config = dict(
    train_examples=26041,
    hop_length=160,
    input='log_mel',
    spec_augment=True,
    encoder_norm='layernorm_no_bias',
    encoder_inner_norm=False,
    init='kaiming_normal',
    lr=0.0015,
    beta1=0.9,
    shampoo_beta=0.95,
    max_precond_dim=1536,
    adamw_lr_other_params=0.002,
    grad_clip=5.0,
    adamw_weight_decay_other_params=0.01,
)
Rows from block 2 of the text encoder of a small contrastive audio-text model, named by matrix and row number. Rows with one number belong to one neuron. Each number is 500 + 40 x the weight over its row's rms, rounded and kept within 0 to 999. All counts start at 0. Numbers have three digits each.
After each neuron's rows are labels from the 100 texts, of 14976, where the neuron reaches its highest value: "fires on" is the input token at the peak. Only what is clearly more common there than usual is listed. The data: short read English sentences (LibriTTS-R).
# fc1: MLP up (text_encoder.blocks.2.mlp.fc1.weight, 1024x256), inputs 0-255
# fc2: MLP down (text_encoder.blocks.2.mlp.fc2.weight, 256x1024, transposed), outputs 0-255

fc1.261:498458524573504470427462496506485556476508444512564442524463549498397508563548491590476481557480558494522509446462462471521550439444501557504551470465572500511554476476454564452498477502477474520520539486493497464509498563484496530502550554556543533550489499487465543526466579521534526456538494567505491500517494529550505474526463493440616547507480504477520514454456484552500525441589494575523551500533426450499493465480487590544492506537444533483490454443500457453507425562529537550454521490494469540522493501454473488548546488451475546491529487468489532499551606525549452496533408540497517571526470502508461535384507466485482528416530512472505576475441551521494472520431500493525469454466557442539495538529542550521534456503439523503488435520491511538543536551462505
fc2.261:490509461542463508553582492496542524425512502491520469420448528473476487509468598404556512461435515596467450400562560566520464508464480456457528489526506521508478473547592510568521562501543477427497511540506510516450491491495529514537500544499423575483505476547485472447511477495478521518543506450489470553436507503573516504464565559492517546529448485547559557545517506448587577498515430495524509516412485486479483469565484513495502449486432430524484483571464509504459523503475464501592487579535560457499526502487520475557524513475448524495439487520462502536475525457449455547500501529507514507486517550569484492520536560471520507557510476479548502503528485482528537534465545498500591478469435447573462578445458448517523518538446516514498450531521459466509517542576468
fires on: "to"

fc1.163:488517547534558548425506467488489477574540466482524437504519508546495536532557541449504524500466513450528460415433467506553472448560520478514511498514554441559400505452580516533501531487498498490548472531502499510436524538476536582560517480534506493435479525564499429496495423522537484479491542478564498492462500499489474607544509431548525525429507448483498465462494494544472552520521466528510486408521486477524439483502526537494492454429533428523448513523493522506577447477488473533541488415498490509487542532541534536480467487468495520518439571456467502470526435602487451496490505538475462518437542473526562535500440467472505599416508467517552574527536543492455601493490458417554410489488532487526494402496512452526483467501486544514492467515492522494480483489571541
fc2.163:498539455480481555510543532499430470525511606533526535449533515526565595481457445476514473581488455510445512576563539513540478488432516502462509470513511575491540547554510523468463575458490450508493513403528470500520490566538549432503516548477561486511460481455545574469502445515453474533574535501501533471453488517482568535501462512449438487482433464425451527479444512542440545491492522527490441474497455543533467568462553467573516556494459534474512512461523575490513494508568479513443499508570493515483552445512514545452419526471525412523515530459535477490485480452460501542539468439494490488459443486517509471520424518527527486512444476528469485525482480538542501482516572567513521476501436567399527464488556471447520525491502548551511519517473554569553533582487472
fires on: "therefore"

fc1.5:536509550613596548435561508503473464487568471541511527550502505516503554449536476470495586442491501481499463511495553488518552492583523496496489463465466450534502505563567494511431488474517536511478543502419509482483497484466490553452442485547487517477498517474528444496488519486473472464507542473542480461528508484462517485617446564498461441568502506518591493478520547507465482505496414446539543498481531444491476531556467474525493612491468523535421470491535534485543496493561575529564473539472496485430523527491504448508417496461554497439490541514509566487475448493429487554515543483472454494578404469400494436494497579504521465522486544532498546513499505516532439502578585535424541501492567451476528519466491515450509466516553484489495589528506527518470497494469491
fc2.5:539494493523518505490501457490515539526501443461488492466466474514448477492540494516467540572464453564568446459471516474525483458484472433481473542522520439549463556502476517449523479413476424506493518443550494559509551458501384505536485477548462492541499552504531480496492521504540552537496498496512531498519491447492495528431509556514483441478441475417540517519594525551491545438567546506552480460429507452455525556472469524514490551568477447507445457501453537528458473534394456508499508530462514465513541483457441520466460463419516455480522514440575606463495468528533471482459478508575587501509488510485509400453535469483533457521506467476576520493503478504441490518481504508507525463454503436450475608451495494546493463462461485580473564432528582436499562462486489
fires on: "indeed"

fc1.340:492548506413476598521508494508451497522541509497425571487468532590454514491494607492497471436493533520483485544469572492487454490542531487448467553544511508537502548537452491544468497499480508520511523442442519466554475527461526581437496533483537480507451482525527499496516485496483506495458505537489475501501544503441460517530472465519510430455484471523535490516525448481500538466469481477382568537526530456573537473429586541560530519573523528468548455581528454515541504546498486494532489551541482463608482463471509579446403479513430498503409550517476494436507501535532563556555564507466508489522535504522536528541589565447531428518507431535466518476535525508470536587459526485523452449458544475462443524424472514497555534507511489540486529446512506504503459442486474
fc2.340:542447497507503471523523555504504477508414499494484563538492492500524564480563473499477504448517443497463480529495442519480424505504446517586473535481420447522509514514538513512603513480488488505513515507547527585529498480537546513550463468519414429520594487585541455500540482464555508574547430507472513517511501505535467474543511426502508540502503505470490561508478508515497514482511472449544398533509480502614481453554538482479527497496463421494442554511527524491450492557488510490478511466450557499548507495487416359563570486544488491495472482555452470536509574503525411509488503470530537517414492544488564514484480475441442538524501545426535532518488547495506476487510520601556482454460548547528485536564560461488466486500456478492461561505425553558477523480484490
fires on: "the"

fc1.282:528495486542546572526467471452388495525486566510523567480497470421447541510512476554445417481558539366467497525411466449507473532451455524513544606498532528543528574519559500537497459539495494465523484469550497474557553517484499535468507499513554500515481473543544439542520478531418496523485535469466522455491483478475488509436522459521541542531541546455558551515553520415469541536494533556539518500464463482525480547494472495473519519482455518481499457511461556522453495504545477424495535534483486529537526483459503462605470442515527467467449446494477516522539536505520522505504493500468519517553539585512535552595480507507446486492508428551487522460520498499484470434494418544450576502439515486512537557485477514477613555522552494498547506487565512477487418531438555
fc2.282:458465523550531505546612550434474498452523469517529441495533491478431413482495507472457622548506545537471489468486520476497498451511569464483489478522473472544474512551512516521568439514423533473541537491484409449583459445509485419489502485517452543565521484388492541523460488532578539532492512526486471485460502447456531489525535520506510410505521437541482508534525480499492505377508470491492522497521519524458478400484558502537487515510497503519549587510424527516477600558580559535527452566507525506456516531504543476517466449495603452524492504508520603470501515472487509491498480553523500496526420451521507506465503486504474463429468467464519534493482519587497511468562480525473527556475489544563522489518479470538530552439540490496541469559505496459462519524531480
fires on: "to"

fc1.640:476604516526547553517437534409445476534438521506472487487465471507514450522507528540478454451451511492481546530552487449492486525493508550493584504545548491493501464473464409544466534561438541502448445460464524544464512512480484502525460485461566492501487533530465475437476517468514557566445490556502568445506532438433479487502460521472479500458515554504533513503542507524433563427464520479508475500497585509514569514522507498501519492597540471437504445504452474440511500446516453530508505483528464476477496473478397499512543531448578467562455526528534469572552474563461481506512454530519478509556518592469448470550491435479510536489581534528446533553442499446482466532478567479435473492485516497510522550523541514508511472497578489435510618572509511488574522561494436
fc2.640:491455463527467501517539475533540518408581547503581493457463523489566510475439443506494527567459574508529454530432534570551584496536568452476552558526504496557422474548511514517569491396583463527485492471534487552547581500457464569523501540544499595531495508425483548497515501542476479476483496514567460578491471492502486508514535525497499477543472512493483520503502442478521478492490430511418523464537533545455531436519451536516517512459550572519526518490497447467488499558419425501514505497489467503531486540470497519488573528551511494544540524485503432456465478517560485573566456462519519512522488428466480523490560485464487523533557549493474547472537545517474456455540513460440496607499524507484467489460446565528469566511475508482523460504448431407519511509554525
fires on: "'"

fc1.366:415549500466540482492565471517427465424501461432480538516503521484465470521485464493488462543409609560610547456561531553380506500519481484532574465539499487509440498531453574453498540485470501489451548521497550554489466488468500514492548563452534509481453585416525474531517483473521483493437519463454507454490503510479499484443452446444508501506430491463541521499524465496554499438453580536485490477422422547451480526552517471506471465466476516508524528453526588442508564496512506472597494484513568480491481478538509513466493474446443489539485484475501525478524450511491486480545483444418510485464457471486529538447433457491476572504469555473593518538463486472513495478460504486482463557459452517553442539500550528542553461569473528529464472505520533529518556490496443
fc2.366:560522522537512541513451588492522478560520498534484509530485436534518573499525460480518564517543541492357484565520466486473494481532490466506464470502509433476567443519493466518544506469553523535491556535491464441425469528505511533504513484503533429552479492495542468474491571501550503559485566568552488510527462529482531498420607499464534515531534468545595484553457542527474516446502510475562510450518496546511545520471463528519590561464486430495495436579522512435474479481543535554556511466516565436522491549520445517481536543523508557562482455507446474534461558532542515445466548535461515496509535486482453479539534464442397515475551501445521504547489429473420475503504515508511487512502574518476486537493430474545495476525616536517513500465445507459476445528556487
fires on: "therefore"; "said"; "besides"

fc1.760:466432515574487533463557526510525558550473554497522436467499541492484524513454509480483481493414509413505495431523522472468461502535553476510525487492452505506458494430429445496555522530539517499442480431471477438476563497517443506520482462434572524399477501467470526540557487558491531541524510508441425535469461464547493487463487475469511517471508511391556504559465520528518463460525504525504480450493579554518584438532508529551536535526529542584480512448513491517552423498527445569501506511519496440473492400549488542436431479499497499527503451449525512449428495481523486562573504448451560515511463515523473542470518571466539420517484468487470490501511436514452496572533495599516461488506517532523428481504581481485529546560540519460503505502562564513501444552503515
fc2.760:410506470456496488472521481468435521535497471480535615501449529435500424545519482531452477499544411582459443565470553501460476549498510480472530508542570526427474524462462485525443440548468508449527465461503528511447488455484478524489511514485525487508462508522522463433532498427553541499495547527469438529554534527444510502542493518521490497532477516484449470553397496461448525507481392494536542503527495474474442497506477468521546532502482477429415523530429519513437552541407566526507491522488483510492491534516504507482529496540514460444468545511537449479586461503462486512500468439451549497460435457451510544520480519569539505497549492490542476470523485522596434488552493479497359518536499508460527461443485531403450512500501469540499473480456452529567446433519501
fires on: "to"

fc1.415:482559508461534530468450545505535530586492484510535473485547563540475470570494477464462466423477455493492472494510457528430476498479424528394556547501394554523545515533506556454549459488453430449480520518537526472511480536500494549486544429592492480457555506485463528529467497454557483506478513475547471493517500507497496492550497474479495409455516494458567489518463539438485444502519525580546538523498469518565430423473511466488473476493393548453525517506430532518499537486499546519533536513497583454527557488527460429590517489548508482447522503509529474419442536516517461561554578479548487445442494485485527536514516483536465529444532495488504470494449540552451547466521477468519501517475516496470506527422488560391458529461512455509467431552507491449417458524467498
fc2.415:472538550510488476546580496490533495505430414467461495549467463407453519523541489565494553596487500534544464466452524586496546458555586493566500486419508459444557462482442489465525508527524588530481518455517422562479462501498498477497427475454467495538489457537585512507568493532457488551503544542426509477524520450533564499525413520461477519495443529520534596373540480526540517478463467508534516488440493483479527473496563469451533572533476454481515456482516519511538499525476497479522469503456477501446521478549496528496544505504567515537550495448439476438497460521527497487496481459460460537498523551515486535505468447498499485488516560537534505485488457540525433519548480441507551561449512519504478556446538458500513501481504567492471451539516502525615542556593548
fires on: "the"

fc1.623:462478495493523500505435495491509547478465576392489550509556493481504574474487516491492518465493479495532477593464456482442469460454473515448518520585416504501499535465527488530450478491495504498499509532514527524433540451503487523515539533527539470424513477528475513523575525477507527495542581476476492495504547528485443480572450460484472486532524476525493480456425519527491396512496495524508477518517517532436532448403445428506524434573510590484568502449462465541498464559547500599568544565462458534498502462507474515447566460541480500572472591453463489536416412461554512475482484546527537544472434597524471537433442549472497501471470512410415504519512517473513497553526525467463504462495470515480521559482533491476532450455477498472508527485504574522522566492452509
fc2.623:557530500454437521493526515545567449553525547506476513582576449442528557519525484481516559493575521477515532458521546482481472504525507430516469459477497523495526481518517406489461521551496497499560454567490482425475476494443498516495491491568470499498451461493482538500461461522405416497437507462478490521492489467521514497586522494514530583541433540475488474474547570455530492477538521536489474473500532545601377569495483447548470537599478480548491513486498484464473512469567479483440528480406400535572505468505496500520452537525519477516471529507558503489488524564542467557503427450532504448521572442504506473517485506514568455489469507474495460494459459460492507560529504489459500483527530492491465473477529488578433544586536534435525474470455494433437512433523570
fires on: "'"

fc1.359:533484442518483413541548439452446500474496495486535458513508481530502490500532498480520467548486456497432505573421510473480494432543519491520493427491506523424490467491556446437518425506485435470451496497432513500470439516435547453450486482514520545524515510481526472465473532518523497535532503490523516590507501540477524428608529524495577477517542529506496566446501469456508405476479511461557492430518543475504491585468518438501505543524451528492487500474436524504467450478530508497448485448474481521520494445524451570513551497590457511589443450485506512504486532482511528408429423509507508483561456525534545510511511477510446471488438405570492476434472480525547487532481490510544535606521528478494464512428498531468512457430549452540563534470434478451490578517416484
fc2.359:407555555437549617505497499503534549513529520518517504498499527477517502484474513538458504494596507481545469448524406526539507587518487457562490560555519520566470552508471543526521515479471595515505439507562458536536546461547494498565512494517513452497511504539494533541540510505541613491517484551499580506558530470485549538443549497498544549502448524515443477501533568495568562521534529543464496554460568577512546440549446518501537548480512498449498503523554557526520530519516489528465531479505493468478558472471495419471525513554558528471504554551483551498574474472528493598578619491475538498466555509492493418413528492549542505570481533501449497476507514569480527540532494513501419486532517504475461516524549459470499565503527506503482483541514491535489479539565521
fires on: "'"

fc1.627:504543493490503552482457409452523474458526444431564497554503518554457438566543489437455518536523537495473492458447556464501497545489526510486483499469511502498561491546439450496489521474488522490521526414517479463447481430441490510569501498449464442500478482459492503573408484542483541504454472468541505460469489444450404448463512481452543471550484563515494473480468499536443435481476488475516539548505431394565536508473507459519502486501516553500428501455558478436491468465517513540574529533460540463478526561475597459516497511425481498501524496401520502476486517439435480449470554456546472506555514524402507544514476540411499490465472506530477533485478543472498529528452418538441529520462523409512509570476572538503571540468538566535502480487443481470497536485523523
fc2.627:442495556479466529528487539553460549515453534445528461513514520469500437443453501489528513518568387499518482467527485486498519492522552473504499519480497554502485495449495548397506456529488450514503499588480500494522488547480508466464519470463505458412525498513522424512552517525489561475487485450458530473525563585484556503529445544522487514477490552592480478524598434455562472473457500564584453479426484514494553457541485523578510457492435431556468558534517477520463489501567561449533544551532546501469507483534468551483514509546584522481485493519510418528533552496533525475452430460416500553478455478509455481512474405438509476516534509465507546573431524566531516501549462468550552483465535584511443525476470477430523453528471531543460500496477505511466461566466500
fires on: "<end>"

fc1.709:501478508493527508525601521499477413466491508489485524536495530491504483483527519449477583517596497405443440444547449498496493493477459544431481528484493495513502437538445538547508451432510481424466500485432524435552434542466560496478560505538548522561499579466486452484565485572528525449470518527516516448523521540457484588487516443462531597473508506469510552552519546585484516548513536432551498523518460478558459483523521420532486490530521480493569537501459557537421557508429461454519529475494546536507537532528548430554575492450584523558540453421446458472501524459451559526534491531487519475477485453469508460490468557472516494465481518493517491467497499535486512441469508522450536469486530511526441511495602600485462484452498547528504514555542522498478530500522493
fc2.709:566460456471447457448475536514534528513452527490601457464438527560519513530484458501513423419457442594516501531555520462476544497520466465519551492459500485489451525562512485474475462475457515510521512478604505549456507432452470492497514501417510533470494438507506458451476523421520547507512415425512525538511499506506542447496383515467462477485499466534513466475448464440556500515425447522497509465450455489415500475469531539503524408556442562452433570493524482495540438489531495604486481501447453514454485445515492506425494511476496503455485488477523542512449511575531483533517496479481526481534534577569517488481552462443488478560490529481454444552549506469450500431540478479559448461441475503468459487530457465485602495432509511499542479469506508463510489537527467
fires on: "indeed"

fc1.356:437488508523529502473542497437612491490498547442500491512500493445508516534485490498531471541523510487469501522556502522498466479526534569459521538505460506529494536437535481505470446542540511572546447547474517512518430542475454481494502536530487514515514505577453488413434463453493540507508428452604466456513477445490413465505561527499498497400451515545512466495514504520511535508522476438534485472474500437509499484458488444476569513448532515541588465556554418531487432471472548515516518492481448498525476568541595496541464510497471478527550462531551516508434516451453458473507475536497506487560557473474448554441583523486496494545519503463475461577550517561582541428517459478507511489515490529476537564433565498459470400557453459463415526447429469489508467452440494
fc2.356:566525514481469503539497455536412453551507458577447469430520490529456461461482459507443506579559523493530519449495470430520509526344522454483445464480417546451520446442467456456472491467534469455507525515486411506507541515473439483481457485557515596513571499485513464470509523537482485512498453463448534518437471503531568499539409519466522541515514573497486546529495481558432483493477476508510501567515504494467489537531501545553504493528543498510515499465565559469430535504536438477504501495500500501478542445499445497536499503462541496498456502523477467515485534509529456428431511489581473484508440464495535509485448419455513483436431518559492534484582476503511505553525494451494481534517510572506455553496552461587427492499526549463554386490548490531494465570478534
fires on: "<end>"; "something"

fc1.652:510523459566493523480513475501498558459413441511482536498465489467473444542524495508439506496355488578500484535574499551488476511543504519503470548514564475563480517490478555500507463547477525481463462615480558522471512488541578483514476483619521521484464470428545527474456487525497567488498511576529424543515535569434414496477538448531597513521541524486425481441501456486531511412461472538489439541528538531550501435469452477484492506481512526432573555521490547600500437486492450466519416465447551577505518467504449534528454469525516474484537490520469517482522537456486479508490531583506505464503489448455470504469510534549504551473534485530454477547485505499448449492451515562483472562482543432528488499498524486456485528523570482554469484510512534437539537499478516
fc2.652:450522509496518471475514527529542408553563414452452464485473507491500499455522506467503500554582553484504515527456467496522507526543528511505467442550463486431485435565550471506507515452550473418514522510454460540515566530381471450540522508482547467451489396483510498463506504426460527515490541498441481472498458454521475458556492587473521523463483485497544476514431578571513462505482558491462517454458474431479443508457543506487585486440485509544533526530561525453490521561541439500486566530458470507564527623535436531530550510467451466505541470553526508486502493557500500456586501463448469477528522519485504463495461527471503492530502531482499535461456526498480505522540417537473510467477466438458463453566499512511552483518508487522535442444533404558541498536592556
fires on: "'"; "at"

fc1.385:431474602511432536538488575507504442502447507513541511478525521457536478531510466530548522501518527518532518462445467461495504569579427522469475480480575529443519515472554453419500505448483489490510483477532459489602498505465494518422512524458462488506496567548463510481480563523540521536464474541504491501568480516494555475471543501467548604577518449457520502548533500504533492505470504433486440493448492536513481510537523412512535519513521534509534461446496457468484557444455444452510512408468457479535508509529550493489515510454450504534459557487419477486458471476492499462472552506552486510524498618462476531527397454428576526517501520544472494522463470513498409526507450455463462544395489432476466521428482497575537434544509540501487464482509504506499557536433575
fc2.385:455493505525508454570416489507485594536508439450540445520483522401463522495455443515554472456405520502507527525547577516478521421471464459430478549472544480498522417514529473595492470515494564472453563481457531410425547477512534496485459497467455493431531414497498493461461484511488478481483466476502513458519476463530545498536493495476462505508504545527503505496472518536496468542493488550564554497543499533490573482475539469528519518522434478508555475477487583391542420488518482499524568545527539498502433426509504497529483439524519445472532498512519494489543557568536462587532474519489519447476439444559498475499563515536469486464520516519527549468581450519522490470511509502535570568556543481539477522496506528454509512463524550442462444430547562490490401465491452
fires on: "what"; "he"; "where's"

fc1.341:454509506549490534573513448403552551489512539468434485491517477451495485536510534498491470469484478477461534482568448508514492542481521537551532549472501501542571533517453492445548498440459553567496541486473531488456486539524518547451527459430475492455457477513573468498491567540441456465418550484480498530509493507547538513487505495522451498540439511502492515548523565564508521468469476551403458474498507477555513520580445437499459546481468509510521490537455488546470499501475510456489466474514465501558537473513478510542532549523484535547470474425563507473463472500473489445431443420399512558538479460552417546496488521546449453533521484465490518418531479455537500464425486488467538503433483543547482499538374485511474432498568504459436448536580610512485507440550524
fc2.341:545530510583472471514512525553500525499484487511507501488497481481476509446493534576448526519513551567482513513481467511459507494471514474502401482533501513460497497515539527587488529517550494483505480528497425517527502468470528511539472461486500445474491559551480492555481434491503533502546463573490478520560505503557467535442558533538526454552541452529501505458453530463472439526529548483539539595528538521464524424422561458488451569512507485572507488506572486476513487506472533600453482507516510519527537464523455592452456485437435497555569455560435492473490589524550500489550567494535469524541572505513615492522560408456548434448566504560581511458493514517502455603523521552485466534544512499472454489452533529458560513475513507491513503515459416530467509558551449
fires on: "to"; "the"

fc1.717:524522543496494549472531585429487555495507542485538483513518491525487588416571519436436452450484481473514534554533507503512528477509497485537459524492483526609467490566538509454471474465500547487491545542471494474532523545472448529490547556454519512550580460501429508543520366423545520589385519464518464524492510552469510501462564475519475503520535561460502525421496522484488516433507552454485388448449488458518502500493510461523548480470499464544568453492475513503499526476549467491552515515512515479560578510574507469529509531530524563483454503491433483461532496466540439515533465457515485504555446493466550481477538575474505514451485485518494459523560496479515408523428495547428533560491492527447550573472480482504555535548490448565456540528450511521522542514461500
fc2.717:522491520459538525559471454477453472473499560575512461456518492591580574449500489495459534458567540491500476561551484481424496488471543495470497537529557461472468500482444572547468459513436533487459528511516496534455528527553481479507490532590557515546460498543483485459478482500480429515537520458563599468391557480439457468508509473479512448495426515415493447501530517505472571535515515463518491493507558479535490502548502550491525523540506499528471539458470505483534510493471534467512391543473538565502477588496461513499483512463414513540509480503542505467470550577471495450561447446504459535509463527514514467444473527474483503442542538533523537442417544477531548506509464468572438534485527535530484435493561564537470536412533503481471448532505515519562553548491605
fires on: "what"

fc1.141:505538552531495532439493511527463492470499446505514545578501494491586580495531512562415534473529486484515469422493529450538509551450529514561451532439434483564487515535478520458551479547511537575567464427578517454535470507455511499447497443570467433469471535462515505489473482540551529511439536529490537455587556472499459526526500462479557451467449473420497484557528518452509584548544533505503470456490428450459443453472529582516445507523575498512522444502551476578556417514468531533418507477447520497497464478488519444449494479529457507449522467498458509514461481480451488548530513475435510480519469553482508467495505539510530494494510529440493563458475513526484559479444461467474489572441465571486511541465538462447523451455487496563518534490484457586527439467566518
fc2.141:539532458482505459425491526422478488565553483529480505529505485529527545542463480494578519441435438560496470535535428477509484450501499450482567545578502427484566446430453495486533557456515455517534488588460505551468514510522572516592476520450514481501534542551531438462485437450508477532530522552576449499454547464523436509492426469510474523507493522497469505521509423555455488528478462455451571559499554535510510470466563502457504426492478559487478469483466509462495506544451496443556457461489463516522519544517534501532474493518406523534451505502488591523501473557493589517466568556512431478543506543428485549455517458497515463504471437476536480492510504451446489463505485451559505441537471478497551504533472469503533522545536558483451490479457460525462460482623444
fires on: "what"

fc1.483:460511508477539475579475542583435484450504483506452487476546492469520488516541559458542500482459511496497473449516520440502503500552477487515543468527507503437440488482511475445453544508530551513460511418472411500455442490522462540533483524509525466489442509474521508512536429550445548458463470534467543490473532465508469562613482487529465544436467458463549505472510461530472464557577561501483608441521466453497545475452494524523515490547442545422462488512568546511459535480498487470501476456442529452507549514515527517508554498475539412504495517447461516444503475448496466506476424512416497526487445503408520509476453423486534559567494570427542539455464448404498487528413526526538501499491483460513418559437570509498488489451537508508533570575464535498537540501510517
fc2.483:504497462516470498522498562506517580522496487477527469513491506542399475534554508518486532529536488453487423518518464516522482469430551443476526431478491497614472440594515580555500448445462542490501526427460541529483500551481541525487481464589507448530550550545517527486565535464481441488502435476487505532544493548449519562449464418469475423518581508485528475552474488437492605501547489420465478559463485436534526479529502541526503550501517423430489475550528477510501490525493472577507491546600526543449407587535506472479458504557520507527494497517468490566458449464479436472473449505569574490489447475591498454563541490514491507506459504480482450518546503455501522503463476485473508411447509471448540523521524516455516512470471470500477502520530518518480544540499533
fires on: "indeed"; "will"; "was"; "may"

fc1.515:438486416481487538494454485563458495571524521447442575487541536463499504504534544522463501468594532498481482532555524525548525521545495528527491569481508466585496514529471529493484462474512453473546465524477506503509514484474497544516510536559466456489464467491470542552512518444475494471468541501443494533532505413459447521487429558549485443504512440481492426506463536486503461528474496582423431476496488504596557506568492489474539509533560534505482482495459496544468501499488594418518494477455574476590506526525531473473504488555481525505454540486520477462421554445522473458500532442480485578548425565427476499478583548546546472543521471587482488426558396506511418522534511547517477433445475501536512473488537514516497482475491490517474445586501586464538537523462505
fc2.515:463471483541448534408517456455489520489423477481498553461454518452496514442528435492529583447589566449462518507489613461511500513479501451516520561551472438479484498459519450433519440363475474522477539448530472533539515509515491514559502477468487452504545472581489502463482454534512511535489520486537566471448422509533612432463547456445538499433534537470513560461479516521508561530496484510531467487522509470468576417439530471470516458557502578563516467504529452522485508530505543501456475575532507516491497452521448464481519544524530512483580482489476521512534532475547503544476409517483485497471493486542446470516571480568498486463532377504548537477555572485485537465520469541556512502474500497466530507492546471504566565526467438496518511488491472521482529559489490
fires on: "to"; "the"; "what"

fc1.137:508573530543478454449543515565507510484458481574539509561567472506501545562479578527495476556565554482507490490461507511478465547423471503462551458527464436512453435536542584555504521514493498491466530550478467506539509498440441521514576498575545596508533518462547578548489550477514488528518524500500505453489429524436458468467477456499525494449466514475438519501482472468466463463495450481537502506487583407537561474506455455503472448527545513500509478457535508453469494469498509491468520465542435554505467543423523480465435463579475404485542518463492521531433446549566459484430578544505541526460573513503528566517476524554513444435516506498477467528520497509551471530528509509556532454480520567590561479490505526455554452466482501485508529447505509540504466551579568
fc2.137:573517533516452517452478499503568431459582497539606420485503523544496452487524519526479579571581488502553525417549502534503494474580521511463455432429485496534462450542564514450447472454523516502506450467433509532473514484545546493542530576458535429534506495502425448512464535462484505482577482466529535497485443524497515519456520420436469491514517472526444488484528475483483486471510529480465514478515533506569450588537532447475507545456516532521524451558534507439517573458531546465466508446537538524484574496548505530466468513508454522533491551526487539559517507476552439532570516455495423496454447511509522427427488526609533482516518477502441514496487484458552520533516526479427587469564552539528555567534524532526492514522490490531495495551493500460499486584498475
fires on: "said"

fc1.62:446494511471494525540529562573493466529448526545499514531487489488464562503479535437562495480493479511572445385574472502485472579504433505503445476521490447466522439549448452577417557425457512457519514522522477515464466512474494546528554476516459418527482476495516467523481488447542522532475523500467436436480506516473456463508484526558521512561531469513528477485468463499541578438547499493532582523447488553482465411502496474555466550422478486574489457516476475492491551568424446467513521499529457457434540484462448534466436446544519457552491488491523496528419479580465484507512509451524552402431492509487531456492468500514495517483548478523519453463485492542525567489486512450487518490471442545410514482575530501553492467487467491455544477486595478547453428479447475
fc2.62:481547500499517502448469552507508518504570510526478409502529470540495529529561421490451492506493552457471612596500519518523484478399564534541519498582457512529456551538519505447494565453471524504579515454528528557523448478541476535455473502497546505549458589517490423498492572597560458543554482517465495520479468588474560466533477571482509475462461472551434491482457483572528552466485509542453490497534500499491505619534537494456526535514493509498529490471525512475505513500525475473512523489468537558459485483522505501556473472524447446538430516520585505432549478530526553534470532494506599521530481565547474529521494557520516567542436487453502458520506576495424517510483512494541455516438521526513471498550507487482436586515454584531515488528494475488526451525568487
fires on: "therefore"; "besides"

fc1.100:552395554468523494552539525511511499444499504573488518498519535546499428511475571496491486426453487522543496472484434460499495491506540552561380491538459445476449507486516495477556493550491485527486550479503475501512592519501617489486538614536511492576519474487521565540491468458514539497509467524491465455488548560465526498395443554514524542614547546438459472500528486513582537506499472482488498501549523505533487474470483549423461482500425525540468464527465456508480528493524561549495472463570542473518438519466476478507463572426521520493478527506520493524489479532528444417528513453598498505435576543476507431528550484469531467495507527535527501542519466577593499518504482478507555548454522525458556509540468473497542502488485483515476563526535528446449556506530537
fc2.100:507466446536492517501480470517601509529502480473590515458506498534471510527532464557563456572500460469428478547484493551480521408596519456558594490508496524547530536504481511486518434502424567481509443491505609475510459472538431532453513508525505514477499535505534449530516533499530556560458558500488460574503521503453494465563609499499481522430497453516487540484462550460427526447537489551547499517489525484463491505563457483453466425484475530514541589497514458507442462519547517493549468555529501536451552494489547500508532504554497478523509481531525514511531557470434480578501493528435519501554551502501507483540471496481640517530424445428442561510486560522558487520535551495499525497519509468454487531487553494484518527516516548470503467489532557578512572539456574
fires on: "said"; "she"

fc1.738:425473508560517487516533492530494549492468532536468514453522440504514513467434528485478525508509530437480520496445476495480533503463459455486496440530521474510510547453448507553486510499545498408453443519505504521458521537441485535426498521535508401565509496519510494570514500523533522494494454523509546486427422479470497561520557420456488499500540479465513482467465539549448572519417450406529522476497499478499473490427506500478546523474519529408509467485483417420553496422455483539489494508464458515544551416513448510524553458569573544536471499566536457521488503577504542530484476540465534444475494537501364507485539548543539537539482515532513607530525520472485447521504516499567529497422532554471559510438471517527477525473476504474436473500564560504481537522461393
fc2.738:471436473549519525476536553551478483526610528498531570459496523528468464494503460448543454429487500501449465498586583482407512538563564515514522447515453477550475490561568598537528474532463472483558578511525507510539523444531492499576525527524492546454563519496470497472511530489475491517493573502549438463484545503534526503495475466452549562526500454509473482512523562512446508484512490567499518523543505578490500436472463576511579543474504470557523462434537525480480492513505546563532525486581478418494498508522499516453511545524434518482511491489456478464450561545579509536505540480494468525503485528525446546491496459552513489524442480456521522473527480528476429436554543484425499548561495497452456489494553479516530452502462561509572528375546417519468455428498502
fires on: "'"; "it"